{
  "train_examples": 145000,
  "image_size": 48,
  "horizontal_flip": true,
  "arch": "swin",
  "bias": "all",
  "moe": "top_k",
  "num_experts": 4,
  "beta1": 0.9,
  "beta2": 0.999,
  "cautious_weight_decay": true,
  "lr_schedule": "step",
  "weight_decay": 0.2
}
Rows from block 11, named by matrix and row number. Each number is 200 + 30 x the weight over its row's rms, rounded and kept within 0 to 999. All counts start at 0. After the name is the row's rms in percent of the matrix's.
# proj: window attention output (model.blocks.11.attn.proj.weight, 256x256), inputs 128-255
proj.70,119,215,186,194,193,201,173,204,225,158,184,203,173,198,220,209,217,193,246,201,218,186,185,225,217,145,235,213,226,180,165,124,199,192,221,201,216,185,178,139,195,207,189,224,184,214,198,169,206,119,179,187,165,220,248,232,224,168,223,175,170,190,202,180,181,244,173,261,209,212,159,228,250,190,185,217,181,245,221,253,201,228,213,175,231,212,232,202,232,223,215,162,126,214,202,180,235,189,244,204,223,200,210,178,212,166,109,197,243,166,193,225,199,205,201,184,207,202,240,216,244,216,146,167,198,230,183,199,225
proj.71,096,128,193,136,199,205,208,201,178,195,144,179,140,232,210,201,186,219,228,210,212,166,177,225,189,216,174,188,251,213,174,251,199,197,208,201,198,235,212,263,197,211,173,237,177,171,231,215,228,248,213,227,191,171,165,164,190,132,211,167,219,233,170,228,180,227,235,191,192,170,129,197,177,121,221,222,197,279,211,228,197,208,219,176,257,215,205,208,174,175,281,182,126,187,228,187,225,249,176,177,184,226,189,190,204,212,134,258,183,220,161,178,237,187,253,207,213,210,211,248,202,259,188,128,250,203,184,195,176
proj.72,083,196,258,254,187,209,144,243,273,166,206,228,230,176,198,200,183,218,245,217,214,202,194,157,249,170,224,145,207,189,236,177,160,238,204,198,228,144,227,223,232,146,247,168,214,216,149,196,211,174,166,178,142,246,246,177,214,202,170,228,199,218,250,199,166,201,206,211,235,172,166,208,174,249,190,235,179,181,230,194,235,210,178,215,145,199,175,172,254,198,186,151,176,214,175,251,222,233,203,198,236,242,182,185,205,188,233,198,213,182,257,205,213,234,194,194,226,180,174,226,160,197,184,152,206,160,154,209,207
proj.73,099,126,166,178,257,222,211,182,167,222,144,189,183,163,160,146,249,165,234,180,268,167,221,160,193,172,204,281,238,199,191,254,182,216,211,180,192,253,241,201,175,172,202,204,220,199,218,216,228,199,172,206,172,212,198,203,187,169,192,164,180,210,228,208,215,232,213,195,247,242,187,130,248,196,210,171,146,262,235,180,188,159,227,227,167,143,225,149,228,215,179,238,260,159,227,188,156,200,232,154,232,191,215,212,184,229,170,234,220,243,212,187,179,170,180,220,195,206,216,181,249,213,210,181,217,208,202,200,220
proj.74,103,143,200,186,217,226,198,206,214,182,236,145,203,194,173,163,195,207,219,240,225,193,182,236,162,216,182,182,226,168,170,225,162,221,193,190,173,189,254,193,256,231,244,184,263,232,189,157,227,211,234,238,258,182,169,210,203,228,175,214,199,163,196,229,265,203,161,202,253,209,210,242,243,232,223,166,142,210,213,133,214,201,212,244,141,182,256,164,271,157,144,192,191,201,174,199,151,249,200,199,238,168,238,245,188,255,222,167,165,235,194,207,102,186,184,242,241,219,232,202,223,209,254,210,207,215,194,189,220
proj.75,095,217,211,216,204,195,177,224,235,222,184,251,241,146,170,198,214,212,205,224,250,195,170,218,217,195,178,135,265,191,205,204,175,218,206,177,204,236,267,245,202,234,172,208,274,189,208,136,227,180,173,230,216,221,175,189,209,172,192,218,180,210,196,202,184,227,206,235,273,204,235,271,202,205,178,170,150,171,218,157,237,191,253,206,209,231,238,147,222,213,202,229,133,216,113,166,169,221,227,204,199,185,217,209,218,243,174,229,209,254,175,179,190,183,184,215,186,196,229,197,184,207,189,123,184,204,197,174,181
proj.76,115,267,183,225,223,220,187,181,190,212,230,252,234,198,230,237,223,201,205,174,183,205,230,233,209,204,172,195,185,179,248,204,221,175,211,202,188,199,185,249,226,279,223,231,179,197,190,198,188,191,204,230,153,145,195,205,218,183,194,206,204,175,187,222,201,219,153,162,235,224,272,249,232,203,222,207,148,107,199,136,235,240,191,182,202,171,191,258,228,184,197,201,219,182,190,211,199,176,195,226,237,210,199,193,250,223,195,177,176,158,230,229,209,211,200,225,182,203,190,208,192,177,161,211,222,204,223,210,197
proj.77,111,158,216,182,233,213,197,209,211,201,202,163,220,239,151,177,220,241,151,223,184,211,202,178,168,205,213,211,193,190,178,169,196,191,207,190,252,142,215,157,200,212,172,246,188,205,176,154,172,180,182,198,133,206,242,238,245,197,207,188,226,182,172,230,161,216,168,190,165,274,179,203,225,268,185,154,192,173,194,202,184,232,216,167,240,155,184,269,212,157,146,179,240,220,187,242,221,232,207,227,171,209,186,269,183,164,227,177,233,200,259,242,121,209,175,219,170,195,182,190,215,224,196,201,175,198,180,194,203
proj.78,095,196,234,216,195,183,172,218,249,183,272,218,259,182,173,198,233,203,183,193,188,206,212,239,224,215,187,140,241,157,200,213,161,135,184,251,242,207,170,214,161,190,206,176,205,200,166,166,195,178,184,198,132,212,209,210,255,153,209,191,187,175,200,154,186,219,219,247,203,162,211,164,188,249,207,168,172,244,215,164,178,210,202,190,149,234,191,180,194,224,195,183,209,193,230,196,212,231,208,246,245,251,187,181,230,213,188,207,190,201,214,159,186,199,176,172,185,200,184,180,230,180,157,159,201,194,227,209,217
proj.79,108,232,130,191,198,208,218,177,172,200,175,178,174,185,279,201,178,151,233,202,226,206,187,193,207,213,187,230,147,180,160,204,219,244,218,212,206,193,231,199,183,191,201,204,142,245,210,209,171,254,227,240,206,197,196,166,178,248,161,248,173,206,226,198,219,214,235,211,183,180,214,211,166,188,174,229,287,263,221,257,237,239,189,193,225,261,211,150,214,235,264,176,155,227,206,166,246,166,210,181,228,237,176,211,192,189,232,181,221,195,201,181,208,223,255,175,227,196,170,212,203,201,175,164,208,234,198,190,182
proj.80,102,195,188,190,195,215,215,139,194,247,157,178,160,180,215,148,196,127,241,173,218,159,186,217,231,164,209,224,205,193,172,157,179,157,214,188,240,247,217,269,156,214,206,229,179,180,199,232,228,131,193,163,166,188,200,186,225,199,154,147,191,205,227,183,227,219,234,249,207,220,177,217,265,166,219,190,123,271,214,194,176,191,203,202,273,184,258,176,196,183,203,163,138,205,209,177,197,208,251,213,209,159,200,185,180,191,153,250,231,178,189,232,231,192,203,233,193,213,213,223,224,178,204,165,220,233,175,224,213
proj.81,094,179,199,132,224,207,252,204,203,209,193,149,165,246,254,168,181,167,193,153,190,204,198,242,211,204,155,209,156,201,192,263,199,154,194,198,197,221,187,263,197,217,180,202,192,111,191,259,191,219,223,253,168,161,189,200,172,233,213,177,218,234,175,208,205,206,221,208,142,181,155,152,183,210,186,177,173,245,162,203,193,176,216,161,223,222,156,185,140,181,167,183,201,177,224,199,200,244,229,201,207,176,163,203,205,164,178,275,211,227,198,211,220,208,147,204,99,238,225,168,214,181,224,291,200,227,188,204,243
proj.82,093,162,194,157,201,201,207,203,230,169,159,195,175,227,203,178,181,216,171,177,155,261,255,232,220,243,180,169,187,168,222,244,230,184,231,200,212,184,189,179,164,200,195,215,235,181,238,187,177,197,209,167,146,171,180,244,253,224,269,199,194,174,215,241,177,193,259,216,196,175,115,258,203,202,152,192,208,226,189,250,191,198,209,206,242,177,218,193,135,210,186,178,205,196,196,162,237,230,172,185,184,225,223,260,246,209,216,157,205,246,198,195,123,173,150,250,216,176,176,214,206,193,171,194,204,191,201,199,206
proj.83,107,191,192,173,181,218,212,168,230,215,192,253,184,245,216,158,233,194,197,205,178,242,216,208,190,206,170,180,189,225,182,244,222,183,140,257,213,144,205,221,172,228,165,155,160,161,196,251,217,216,225,180,204,223,184,182,193,222,202,216,209,235,240,227,224,218,230,205,214,227,146,134,201,217,222,253,232,169,209,235,131,238,185,184,175,222,151,222,183,209,179,175,227,192,220,211,220,210,208,217,213,256,187,163,207,226,206,238,183,157,168,220,203,223,264,207,212,166,162,249,174,231,176,135,209,193,193,203,144
proj.84,102,151,169,137,209,233,200,196,203,199,112,198,168,192,195,168,198,169,209,179,252,179,170,205,248,251,162,157,240,221,225,189,206,171,215,168,192,248,210,205,164,184,203,198,197,204,169,177,237,167,167,143,178,183,162,235,235,133,269,215,236,271,173,187,119,181,223,209,261,207,191,219,237,194,230,184,196,243,232,238,166,201,225,196,252,141,183,191,210,174,177,189,166,198,221,174,186,206,221,222,223,219,215,147,227,223,122,210,247,253,202,142,231,189,183,204,198,176,205,154,180,245,231,200,210,164,176,201,148
proj.85,110,133,221,127,205,184,239,239,144,194,209,151,178,231,220,176,175,217,210,164,190,178,158,227,213,171,239,220,217,177,196,173,212,213,204,190,188,260,177,197,194,187,207,202,179,230,253,189,161,187,173,204,196,184,153,176,230,231,214,197,185,167,198,190,198,188,171,169,231,168,220,261,267,145,228,228,136,244,213,173,184,144,195,245,208,193,238,200,229,204,242,204,175,189,185,154,188,210,211,197,221,136,225,199,124,210,275,132,152,218,190,219,184,188,197,190,206,207,238,220,231,202,188,148,196,221,172,201,161
proj.86,105,236,185,175,199,241,230,188,205,192,193,188,172,205,231,211,216,178,192,212,173,221,198,152,172,152,204,206,145,176,193,151,159,164,193,160,191,182,196,194,181,243,173,264,126,204,208,200,97,276,204,227,199,207,252,235,151,183,176,205,183,152,210,183,230,185,229,209,160,212,187,234,210,167,168,175,207,197,188,213,266,234,219,199,219,190,221,243,170,236,217,185,188,196,176,229,254,171,220,237,262,215,170,221,199,168,253,130,185,163,235,210,188,192,207,203,162,203,163,200,166,202,200,213,190,183,206,173,208
proj.87,097,202,156,215,206,234,208,198,207,218,203,204,261,154,172,208,194,167,256,207,204,234,150,138,184,223,226,248,211,209,274,202,177,183,221,201,173,199,203,216,203,230,186,203,213,183,204,192,233,255,178,257,185,211,243,192,212,195,142,238,141,192,176,149,245,196,210,182,213,197,168,199,217,232,160,158,200,177,185,202,220,166,119,220,177,192,214,208,209,229,160,234,224,194,176,228,181,230,194,173,212,257,176,253,203,179,204,166,200,177,239,188,184,216,214,177,151,219,172,175,190,141,249,228,158,172,278,188,228
proj.88,085,217,218,228,195,200,155,221,243,213,233,233,212,219,200,249,212,274,171,218,141,188,166,226,210,205,136,165,195,231,171,150,217,184,169,193,192,154,159,178,216,226,144,219,190,173,213,205,198,194,180,168,194,206,193,156,205,188,227,182,212,206,189,221,158,191,186,163,167,150,210,226,149,181,233,237,250,123,186,232,251,234,175,184,184,192,193,229,185,174,206,159,202,239,177,231,228,177,153,204,177,181,165,146,242,159,222,156,253,185,198,140,257,199,201,184,170,212,196,159,187,201,171,250,189,162,195,169,175
proj.89,076,211,173,202,262,220,188,235,212,255,173,215,217,192,203,195,169,198,187,217,199,184,248,167,221,173,187,191,225,197,204,234,239,172,191,227,190,165,163,190,216,215,250,225,183,200,138,208,203,215,204,209,175,186,181,171,135,217,275,219,229,215,208,262,179,220,203,203,198,156,174,164,188,169,205,226,196,167,225,197,194,217,181,169,249,146,158,211,195,173,160,221,208,190,234,183,206,213,258,222,164,243,154,181,257,179,207,231,221,135,221,171,220,196,160,187,175,215,229,95,206,211,229,229,181,202,257,206,164
proj.90,080,176,142,225,173,218,194,227,204,141,223,183,189,183,205,251,237,194,196,232,188,159,155,165,216,164,227,186,206,218,222,133,212,179,175,182,167,222,196,168,177,180,168,260,202,209,254,186,204,190,154,149,203,231,179,192,231,215,197,199,159,190,215,174,205,202,186,181,152,183,192,270,207,210,204,171,175,214,213,177,213,185,219,215,186,208,224,163,223,149,195,211,219,204,220,203,165,230,176,200,240,174,201,206,191,138,232,153,209,218,238,144,181,170,230,185,162,210,240,274,217,179,150,150,212,198,167,203,181
proj.91,100,163,176,242,183,196,196,170,173,191,167,189,184,226,163,159,202,220,248,214,231,187,175,92,197,188,194,232,253,207,193,138,151,221,164,206,201,216,170,172,172,173,166,219,170,221,244,212,175,223,142,198,195,243,205,190,194,204,243,217,215,219,198,157,190,209,204,213,149,189,199,189,174,203,200,261,213,179,183,214,232,207,156,174,185,283,171,225,220,251,224,207,197,214,191,214,202,178,181,189,198,190,197,183,195,160,216,187,229,202,218,222,205,216,195,222,199,204,210,255,209,216,171,193,180,159,198,160,204
proj.92,104,197,127,209,216,223,234,166,183,251,254,153,158,179,198,142,220,178,232,170,249,169,226,212,176,164,184,261,218,208,171,269,216,237,224,201,203,262,225,181,179,227,220,191,169,194,212,234,194,207,205,222,187,195,204,111,156,265,166,202,222,240,208,226,242,187,253,177,231,196,187,201,215,225,153,187,218,213,236,172,159,120,192,222,164,205,228,206,138,207,178,180,244,178,192,212,229,213,198,156,176,196,175,267,233,162,176,245,254,239,234,175,171,182,221,185,201,185,193,203,215,169,177,200,241,181,211,208,209
proj.93,117,130,191,129,203,184,237,211,212,201,191,166,220,225,180,175,168,201,240,185,227,200,206,215,244,205,165,179,235,209,245,226,179,173,202,175,137,299,218,261,195,252,258,198,260,192,179,159,206,225,210,242,215,208,199,200,231,179,220,208,205,220,200,201,186,222,158,167,230,222,207,220,262,172,221,192,141,151,181,170,155,163,200,210,208,145,194,248,205,190,144,209,226,166,202,196,171,228,198,212,210,143,248,225,163,229,254,175,205,269,232,211,245,172,172,250,178,236,236,183,192,215,216,204,216,224,221,221,189
proj.94,087,173,244,269,185,263,203,202,218,195,257,266,311,213,145,213,192,190,160,212,217,186,208,216,193,144,173,180,238,190,227,188,185,193,123,229,185,177,235,228,196,201,214,177,202,158,213,161,204,177,189,167,169,231,210,180,252,204,194,194,169,177,176,178,194,167,253,197,228,220,193,170,206,173,215,246,213,230,212,195,168,183,255,229,198,264,219,164,166,180,261,144,185,201,197,178,255,196,189,225,223,232,189,163,228,180,189,229,252,166,186,183,204,172,236,195,232,154,173,178,169,193,224,143,163,232,198,220,179
proj.95,109,187,184,180,216,215,204,178,172,230,188,213,179,191,160,182,211,125,213,182,216,202,219,209,184,157,287,274,108,186,191,183,174,197,214,260,212,174,192,202,191,152,193,190,206,229,165,280,244,169,217,162,134,180,209,199,242,195,273,177,205,215,271,212,196,210,223,171,244,242,184,123,203,157,207,229,166,194,202,238,133,187,165,159,166,181,153,214,234,243,148,211,239,172,209,215,175,153,171,237,205,220,156,196,231,216,171,177,176,200,199,190,222,180,199,173,199,254,242,180,163,177,193,199,169,231,233,209,228
proj.96,086,184,204,166,235,172,192,201,201,205,131,141,157,178,244,202,192,153,170,189,187,153,171,201,213,168,237,163,203,208,181,226,219,194,234,154,178,217,209,211,213,222,228,207,185,189,181,224,194,193,218,242,233,108,190,187,148,202,174,221,167,189,212,209,191,190,176,165,195,210,217,243,226,155,199,200,170,246,173,203,168,191,216,186,239,126,272,203,201,177,212,225,160,210,155,194,175,193,232,191,211,155,235,236,207,238,139,225,167,246,223,239,194,228,232,222,237,263,213,189,247,205,255,216,209,206,223,221,204
proj.97,089,215,202,197,168,217,192,191,193,151,184,188,173,215,179,208,246,249,192,231,212,215,220,156,173,197,225,200,175,191,132,193,172,179,236,173,193,177,211,145,204,178,183,163,234,208,195,173,205,201,165,215,237,205,179,213,206,211,210,238,219,258,189,178,145,135,203,228,229,278,145,267,277,186,174,238,180,158,174,193,168,213,189,163,225,149,166,207,227,150,155,208,226,195,195,233,198,184,191,225,188,212,206,188,216,167,123,197,282,193,207,226,227,185,145,233,180,202,216,188,247,208,215,209,206,210,221,202,241
proj.98,094,147,176,157,214,162,231,176,179,203,168,164,182,226,188,150,187,180,207,184,214,182,243,191,216,218,202,222,196,180,232,229,177,207,223,186,159,228,160,188,157,229,205,208,144,182,175,196,161,233,199,179,172,169,225,219,196,222,233,156,197,199,200,235,223,181,223,206,219,157,183,223,214,188,176,202,246,256,225,227,193,148,170,231,176,209,240,182,178,245,221,194,182,185,184,172,250,176,197,212,183,153,247,214,194,233,215,215,198,238,234,163,206,209,230,182,162,229,193,179,204,229,197,187,244,235,226,197,194
proj.99,104,165,201,148,202,185,174,224,214,151,175,196,205,231,209,162,176,167,178,210,184,149,218,225,176,166,229,269,187,204,175,173,207,210,228,236,231,187,162,168,117,181,245,182,193,205,167,191,224,191,240,152,179,203,253,194,237,190,213,176,220,185,240,200,207,207,243,278,190,227,164,202,199,208,183,125,251,265,282,255,160,239,236,215,234,214,227,173,160,232,222,153,181,179,230,219,195,235,203,211,183,200,186,224,207,225,145,199,243,159,211,200,240,219,133,201,205,226,218,145,208,210,182,210,200,209,237,188,229
proj.100,107,169,225,186,163,185,184,179,196,152,156,195,134,205,202,237,164,187,138,189,200,172,187,263,215,201,176,155,212,229,207,220,229,231,206,230,222,193,177,157,200,141,215,225,247,213,189,175,189,166,176,164,201,227,206,165,218,216,223,205,180,212,178,165,235,206,237,211,175,143,194,217,207,167,214,201,247,231,174,255,159,234,261,182,275,179,197,167,147,141,214,175,116,186,233,144,215,208,230,192,210,203,213,159,184,229,203,205,226,194,178,240,183,204,230,220,191,182,231,218,178,185,236,189,191,190,202,189,232
proj.101,090,193,177,154,233,179,207,214,173,290,205,238,144,195,216,161,233,184,169,193,182,175,199,217,158,237,203,257,231,161,225,256,197,173,237,188,198,248,200,170,146,224,186,203,236,203,247,192,180,215,229,214,215,203,232,179,204,159,182,174,224,228,200,231,222,169,236,190,204,200,194,205,204,225,148,144,177,198,221,202,182,178,192,238,243,205,239,199,194,236,218,209,199,226,190,200,223,190,208,206,194,181,244,224,227,236,202,185,143,250,207,149,207,185,180,191,282,239,190,276,198,192,162,154,235,235,150,202,155
proj.102,088,261,190,237,145,205,151,169,208,156,192,191,198,179,193,305,181,256,180,215,201,215,219,186,212,196,180,176,168,222,198,265,210,181,188,211,229,133,257,239,199,184,244,220,211,181,174,190,205,233,220,237,194,141,241,212,221,229,191,186,161,148,157,203,213,177,181,197,194,229,199,213,231,184,212,244,170,210,179,209,205,181,180,211,142,188,221,233,216,231,189,221,225,201,173,258,179,217,196,216,208,206,228,224,220,251,247,182,176,203,206,218,180,180,223,214,190,206,197,186,179,185,206,190,188,219,252,238,234
proj.103,087,223,221,251,166,225,174,116,139,238,203,251,191,179,226,182,260,238,220,197,175,169,195,181,166,243,224,217,216,201,167,206,260,196,216,216,198,232,206,225,199,166,223,138,183,236,190,237,189,174,232,214,187,173,209,170,167,233,224,169,192,208,197,253,200,180,221,206,260,240,247,151,202,189,213,235,224,222,183,180,190,219,179,182,159,213,177,177,233,229,227,216,219,190,236,200,179,210,168,170,147,240,209,141,212,157,172,180,205,182,180,205,228,209,227,208,196,191,208,222,186,196,200,190,219,216,161,220,185
proj.104,076,262,122,185,178,165,237,182,179,224,225,239,208,163,201,178,216,205,224,174,217,267,221,195,204,196,193,200,211,176,260,254,252,210,148,230,216,167,190,230,225,233,143,189,223,193,196,215,229,230,212,244,257,196,215,147,198,195,204,223,150,183,208,236,251,205,257,184,194,152,213,186,155,212,204,201,198,194,161,202,230,215,182,207,177,208,210,186,176,198,157,216,235,180,208,246,178,166,216,180,191,217,142,189,183,210,255,197,195,191,203,176,200,201,233,186,149,147,142,218,189,208,143,195,247,217,224,174,180
proj.105,098,214,163,240,199,155,228,230,149,190,246,193,214,198,186,185,182,227,169,163,159,236,218,178,197,247,188,246,186,179,235,204,207,175,219,198,202,208,174,205,194,250,192,179,173,208,193,251,206,200,189,184,193,237,212,162,140,249,126,131,236,197,225,179,187,185,214,192,196,174,224,139,189,264,166,207,223,184,181,155,213,199,186,222,140,264,229,233,165,266,239,267,259,194,190,207,194,150,198,198,191,164,137,227,205,186,174,167,215,209,206,169,204,185,213,205,235,232,163,188,160,196,198,229,174,196,175,194,190
proj.106,107,242,183,244,190,204,178,205,194,197,281,232,244,187,167,232,195,227,179,177,183,201,171,173,176,172,203,217,198,174,228,188,187,253,219,184,165,231,239,256,232,158,192,182,240,224,178,186,188,195,241,257,198,223,244,253,220,217,168,233,168,180,209,177,244,192,136,162,190,163,268,213,198,187,208,187,227,174,167,181,246,197,162,240,161,225,242,201,245,242,191,239,263,234,179,181,160,173,217,205,230,155,211,249,190,218,177,189,184,234,248,196,180,179,193,242,206,207,205,187,208,185,226,256,178,187,212,216,213
proj.107,114,270,188,213,215,181,194,147,177,240,201,234,169,229,239,195,278,182,178,210,181,208,227,162,174,164,247,265,161,221,188,174,184,162,178,208,198,159,168,159,211,226,153,212,176,241,186,198,211,237,192,208,214,214,204,214,187,184,187,233,189,212,205,152,211,212,165,252,181,236,205,218,199,193,156,177,182,185,213,201,181,245,164,174,139,230,172,233,199,180,209,226,206,214,205,191,196,210,214,250,220,250,160,235,246,207,201,202,178,129,201,208,197,223,203,174,159,192,225,176,188,203,218,223,200,224,260,176,215
proj.108,109,230,192,215,169,205,196,201,211,196,215,204,157,212,209,219,212,155,253,231,247,154,167,196,210,140,221,226,203,212,146,193,156,236,157,218,183,246,221,229,229,156,201,182,232,206,222,165,200,170,201,242,230,179,233,197,132,184,165,234,171,205,200,170,211,228,200,195,244,144,212,211,194,139,256,233,193,238,201,257,198,225,160,154,224,222,176,202,232,181,221,227,200,225,195,198,176,202,190,192,179,201,199,93,157,194,139,210,189,191,164,259,266,214,226,191,212,198,227,213,230,190,171,142,238,202,195,215,257
proj.109,107,179,202,248,190,203,212,239,166,177,198,184,196,178,196,216,157,190,184,168,184,177,180,185,211,207,179,162,231,224,214,243,222,178,170,194,172,234,195,249,184,155,238,177,186,187,201,249,212,216,212,204,199,186,206,202,222,210,208,213,174,186,256,212,192,170,202,163,183,150,193,191,173,144,196,237,287,263,190,231,209,174,211,189,228,240,201,153,148,213,188,224,163,197,236,170,219,232,193,196,160,179,222,203,163,225,158,238,238,244,166,196,222,200,233,195,198,180,181,199,277,167,197,214,214,195,200,246,198
proj.110,113,245,169,173,215,180,187,240,194,194,237,217,165,163,247,219,180,215,211,198,153,190,198,153,200,164,214,191,176,183,196,146,201,223,193,211,182,149,183,153,225,154,161,160,132,246,203,212,193,173,160,165,237,193,221,210,249,204,209,208,216,228,197,215,182,179,175,250,151,198,245,188,199,229,186,236,212,161,162,201,238,286,136,214,139,203,158,212,268,239,224,163,214,241,177,253,170,202,211,190,182,217,160,190,203,169,190,149,180,203,183,213,143,216,181,185,212,204,187,217,211,208,185,192,179,192,219,177,197
proj.111,097,116,176,129,240,201,228,220,164,217,187,134,157,225,236,171,224,251,198,233,186,186,192,155,178,238,168,187,235,231,185,194,232,228,197,218,185,218,195,151,218,158,236,176,195,212,204,223,201,199,237,165,184,170,215,225,202,189,243,203,265,190,226,245,139,174,208,209,194,158,213,238,181,230,147,182,183,171,239,126,188,165,230,189,192,181,205,221,152,232,201,193,197,182,248,166,242,203,204,177,234,220,232,236,202,183,202,186,210,249,221,134,199,216,163,228,199,220,213,214,223,132,148,175,209,198,203,203,194
proj.112,093,148,139,195,167,174,256,188,158,205,127,196,190,188,200,180,210,178,154,213,183,180,162,203,217,202,216,155,189,221,240,219,218,188,173,220,175,209,251,190,196,204,174,213,189,153,178,211,221,176,173,197,220,180,171,193,255,196,248,188,207,185,212,262,227,223,228,192,213,201,155,136,197,237,229,194,218,226,190,237,186,172,191,246,194,212,140,235,159,194,197,184,199,197,200,205,179,207,157,184,168,165,209,150,137,179,215,183,189,247,233,161,241,186,251,182,194,192,187,302,203,225,116,138,234,202,145,211,155
proj.113,081,175,166,168,194,213,211,208,192,233,167,206,151,237,223,108,212,181,144,209,173,168,190,209,153,244,192,228,152,248,236,222,208,193,247,138,153,248,168,201,238,171,199,190,173,227,254,247,199,225,233,175,152,126,200,252,239,157,266,162,234,190,244,205,178,207,246,177,206,165,205,194,200,171,206,205,192,187,191,232,204,229,185,181,244,204,214,211,187,149,212,215,195,207,210,161,215,170,175,177,203,182,252,207,202,160,162,212,220,218,196,150,246,258,137,214,206,232,212,130,203,208,211,267,243,190,211,197,220
proj.114,117,206,209,173,231,225,198,188,229,212,193,208,244,146,177,195,220,173,246,221,261,193,146,213,176,157,139,208,213,198,205,181,195,222,177,158,206,204,222,226,170,223,201,233,212,205,201,183,214,212,152,199,157,246,181,193,188,143,184,187,177,253,205,150,189,226,147,185,238,230,221,243,264,204,215,218,169,176,204,177,203,241,179,177,201,191,203,245,225,141,176,177,193,216,181,224,205,205,212,197,190,194,215,172,193,189,171,207,155,196,201,198,178,173,197,219,190,170,201,197,211,274,210,189,174,201,200,219,182
proj.115,100,219,144,168,204,164,213,235,146,261,211,187,210,158,182,176,178,204,215,201,210,191,144,199,251,244,115,209,220,176,247,203,178,186,216,186,173,220,214,249,169,203,182,203,197,210,202,211,222,192,170,259,246,225,169,194,189,158,194,236,209,217,192,161,203,215,159,183,225,171,259,209,178,230,213,242,218,206,187,153,228,196,170,207,209,179,209,144,210,192,257,228,191,175,221,183,194,215,213,220,191,159,216,224,109,205,194,185,162,256,197,229,155,159,241,217,201,176,158,182,176,184,176,276,223,188,204,214,215
proj.116,102,248,155,206,189,145,208,199,154,194,209,232,149,218,200,198,191,102,298,224,250,208,147,179,188,206,189,230,201,156,214,218,162,209,187,184,162,203,216,240,251,266,159,193,223,147,232,194,233,198,242,267,264,179,210,173,144,255,146,224,190,214,203,210,270,216,227,150,208,187,172,169,179,190,217,218,214,178,189,233,171,218,170,166,197,208,219,247,214,177,163,210,229,199,208,205,214,207,170,182,210,199,152,178,171,187,157,210,214,199,202,265,233,204,187,217,143,188,219,241,164,193,230,222,219,210,165,204,196
proj.117,088,182,169,155,157,191,186,224,209,204,186,171,180,172,244,193,140,216,207,207,221,203,246,259,223,208,178,168,225,183,155,158,236,212,193,207,172,211,192,200,176,193,191,208,194,217,166,205,188,225,214,203,201,201,172,185,141,252,238,249,189,243,144,154,206,204,272,230,198,115,136,216,210,240,197,227,221,262,204,233,207,219,209,178,256,171,203,167,162,173,220,163,90,246,231,124,245,204,209,145,202,191,153,196,186,151,207,204,240,225,217,188,178,136,141,196,209,185,194,189,229,219,176,187,206,200,225,182,194
proj.118,101,260,166,229,178,213,164,211,160,222,240,239,199,162,204,228,203,215,210,206,185,211,220,185,222,218,195,211,161,162,234,144,191,218,214,169,181,209,207,227,202,180,180,190,166,250,209,212,184,226,208,189,213,223,173,207,141,201,166,177,184,224,234,161,191,180,172,162,160,170,243,178,159,194,163,233,233,163,158,201,269,180,217,236,217,247,237,185,208,217,235,214,174,221,205,185,242,149,168,203,204,199,223,220,177,178,222,140,180,209,165,160,245,211,293,178,193,226,154,236,153,177,133,153,218,191,199,157,159
proj.119,100,196,229,159,215,224,236,221,219,168,153,209,216,240,242,273,238,200,155,197,186,197,210,234,223,268,191,172,183,196,231,234,220,178,204,199,195,186,217,185,196,250,206,252,157,171,213,212,194,232,225,262,200,163,234,233,230,182,181,230,213,218,164,202,191,212,131,169,186,180,215,228,198,178,193,208,175,156,154,226,219,249,178,200,233,135,165,263,209,173,189,225,243,221,197,192,203,192,152,196,123,201,217,179,196,225,187,156,210,193,190,282,200,228,213,241,158,221,188,191,189,185,174,244,222,213,141,191,244
proj.120,087,254,268,262,168,192,191,171,228,92,302,199,275,241,157,249,155,194,195,189,180,207,188,219,189,166,257,173,200,214,231,200,224,190,173,237,210,199,195,226,192,188,196,199,196,165,209,164,190,126,198,223,198,200,229,150,169,181,158,166,161,171,175,195,245,241,202,241,227,229,225,149,236,227,212,171,194,222,200,191,168,202,243,182,211,182,194,251,200,178,173,181,215,198,203,257,227,218,220,191,197,200,214,145,220,204,169,213,184,143,217,209,204,216,240,218,223,137,213,201,217,193,276,206,211,207,176,206,205
proj.121,101,236,171,234,219,147,184,171,230,201,257,223,185,203,277,192,230,229,167,224,171,170,270,233,187,209,187,236,163,149,179,267,206,216,211,190,201,164,151,162,207,196,204,206,190,204,189,204,198,205,280,179,167,174,205,140,154,207,222,170,236,156,195,273,237,186,202,197,143,139,242,216,144,164,209,180,240,135,204,189,197,248,222,210,201,240,207,188,192,248,205,204,183,199,247,201,230,199,190,198,202,258,181,230,222,224,216,237,239,147,180,164,208,221,212,161,181,232,179,201,164,168,198,249,202,241,208,193,236
proj.122,096,177,210,153,179,227,208,204,170,238,173,182,192,196,248,134,227,198,286,208,249,197,203,204,193,175,187,189,218,234,142,218,207,157,229,188,192,261,159,227,214,169,196,152,177,264,237,245,208,202,231,210,281,193,178,159,157,220,209,228,195,222,223,230,162,192,223,187,180,142,148,194,210,201,197,178,202,168,204,223,203,195,232,193,237,185,198,177,142,221,255,203,142,151,229,163,235,171,228,167,217,220,244,197,195,184,232,229,166,218,202,211,190,179,224,226,196,214,162,186,196,215,218,199,217,188,239,200,197
proj.123,104,217,185,198,200,181,208,158,200,198,166,191,155,217,257,198,185,201,166,243,174,193,239,227,178,191,211,181,169,199,164,193,196,243,204,178,201,195,207,159,222,232,181,217,208,187,216,209,144,209,200,219,267,189,180,164,167,240,205,232,243,200,142,273,234,221,204,191,206,225,190,201,227,158,233,239,230,188,183,190,149,226,187,194,216,209,189,240,246,175,215,197,155,246,203,211,203,196,217,193,175,191,257,168,215,204,215,164,153,187,199,233,200,192,270,177,231,198,227,283,160,217,199,153,220,211,164,167,123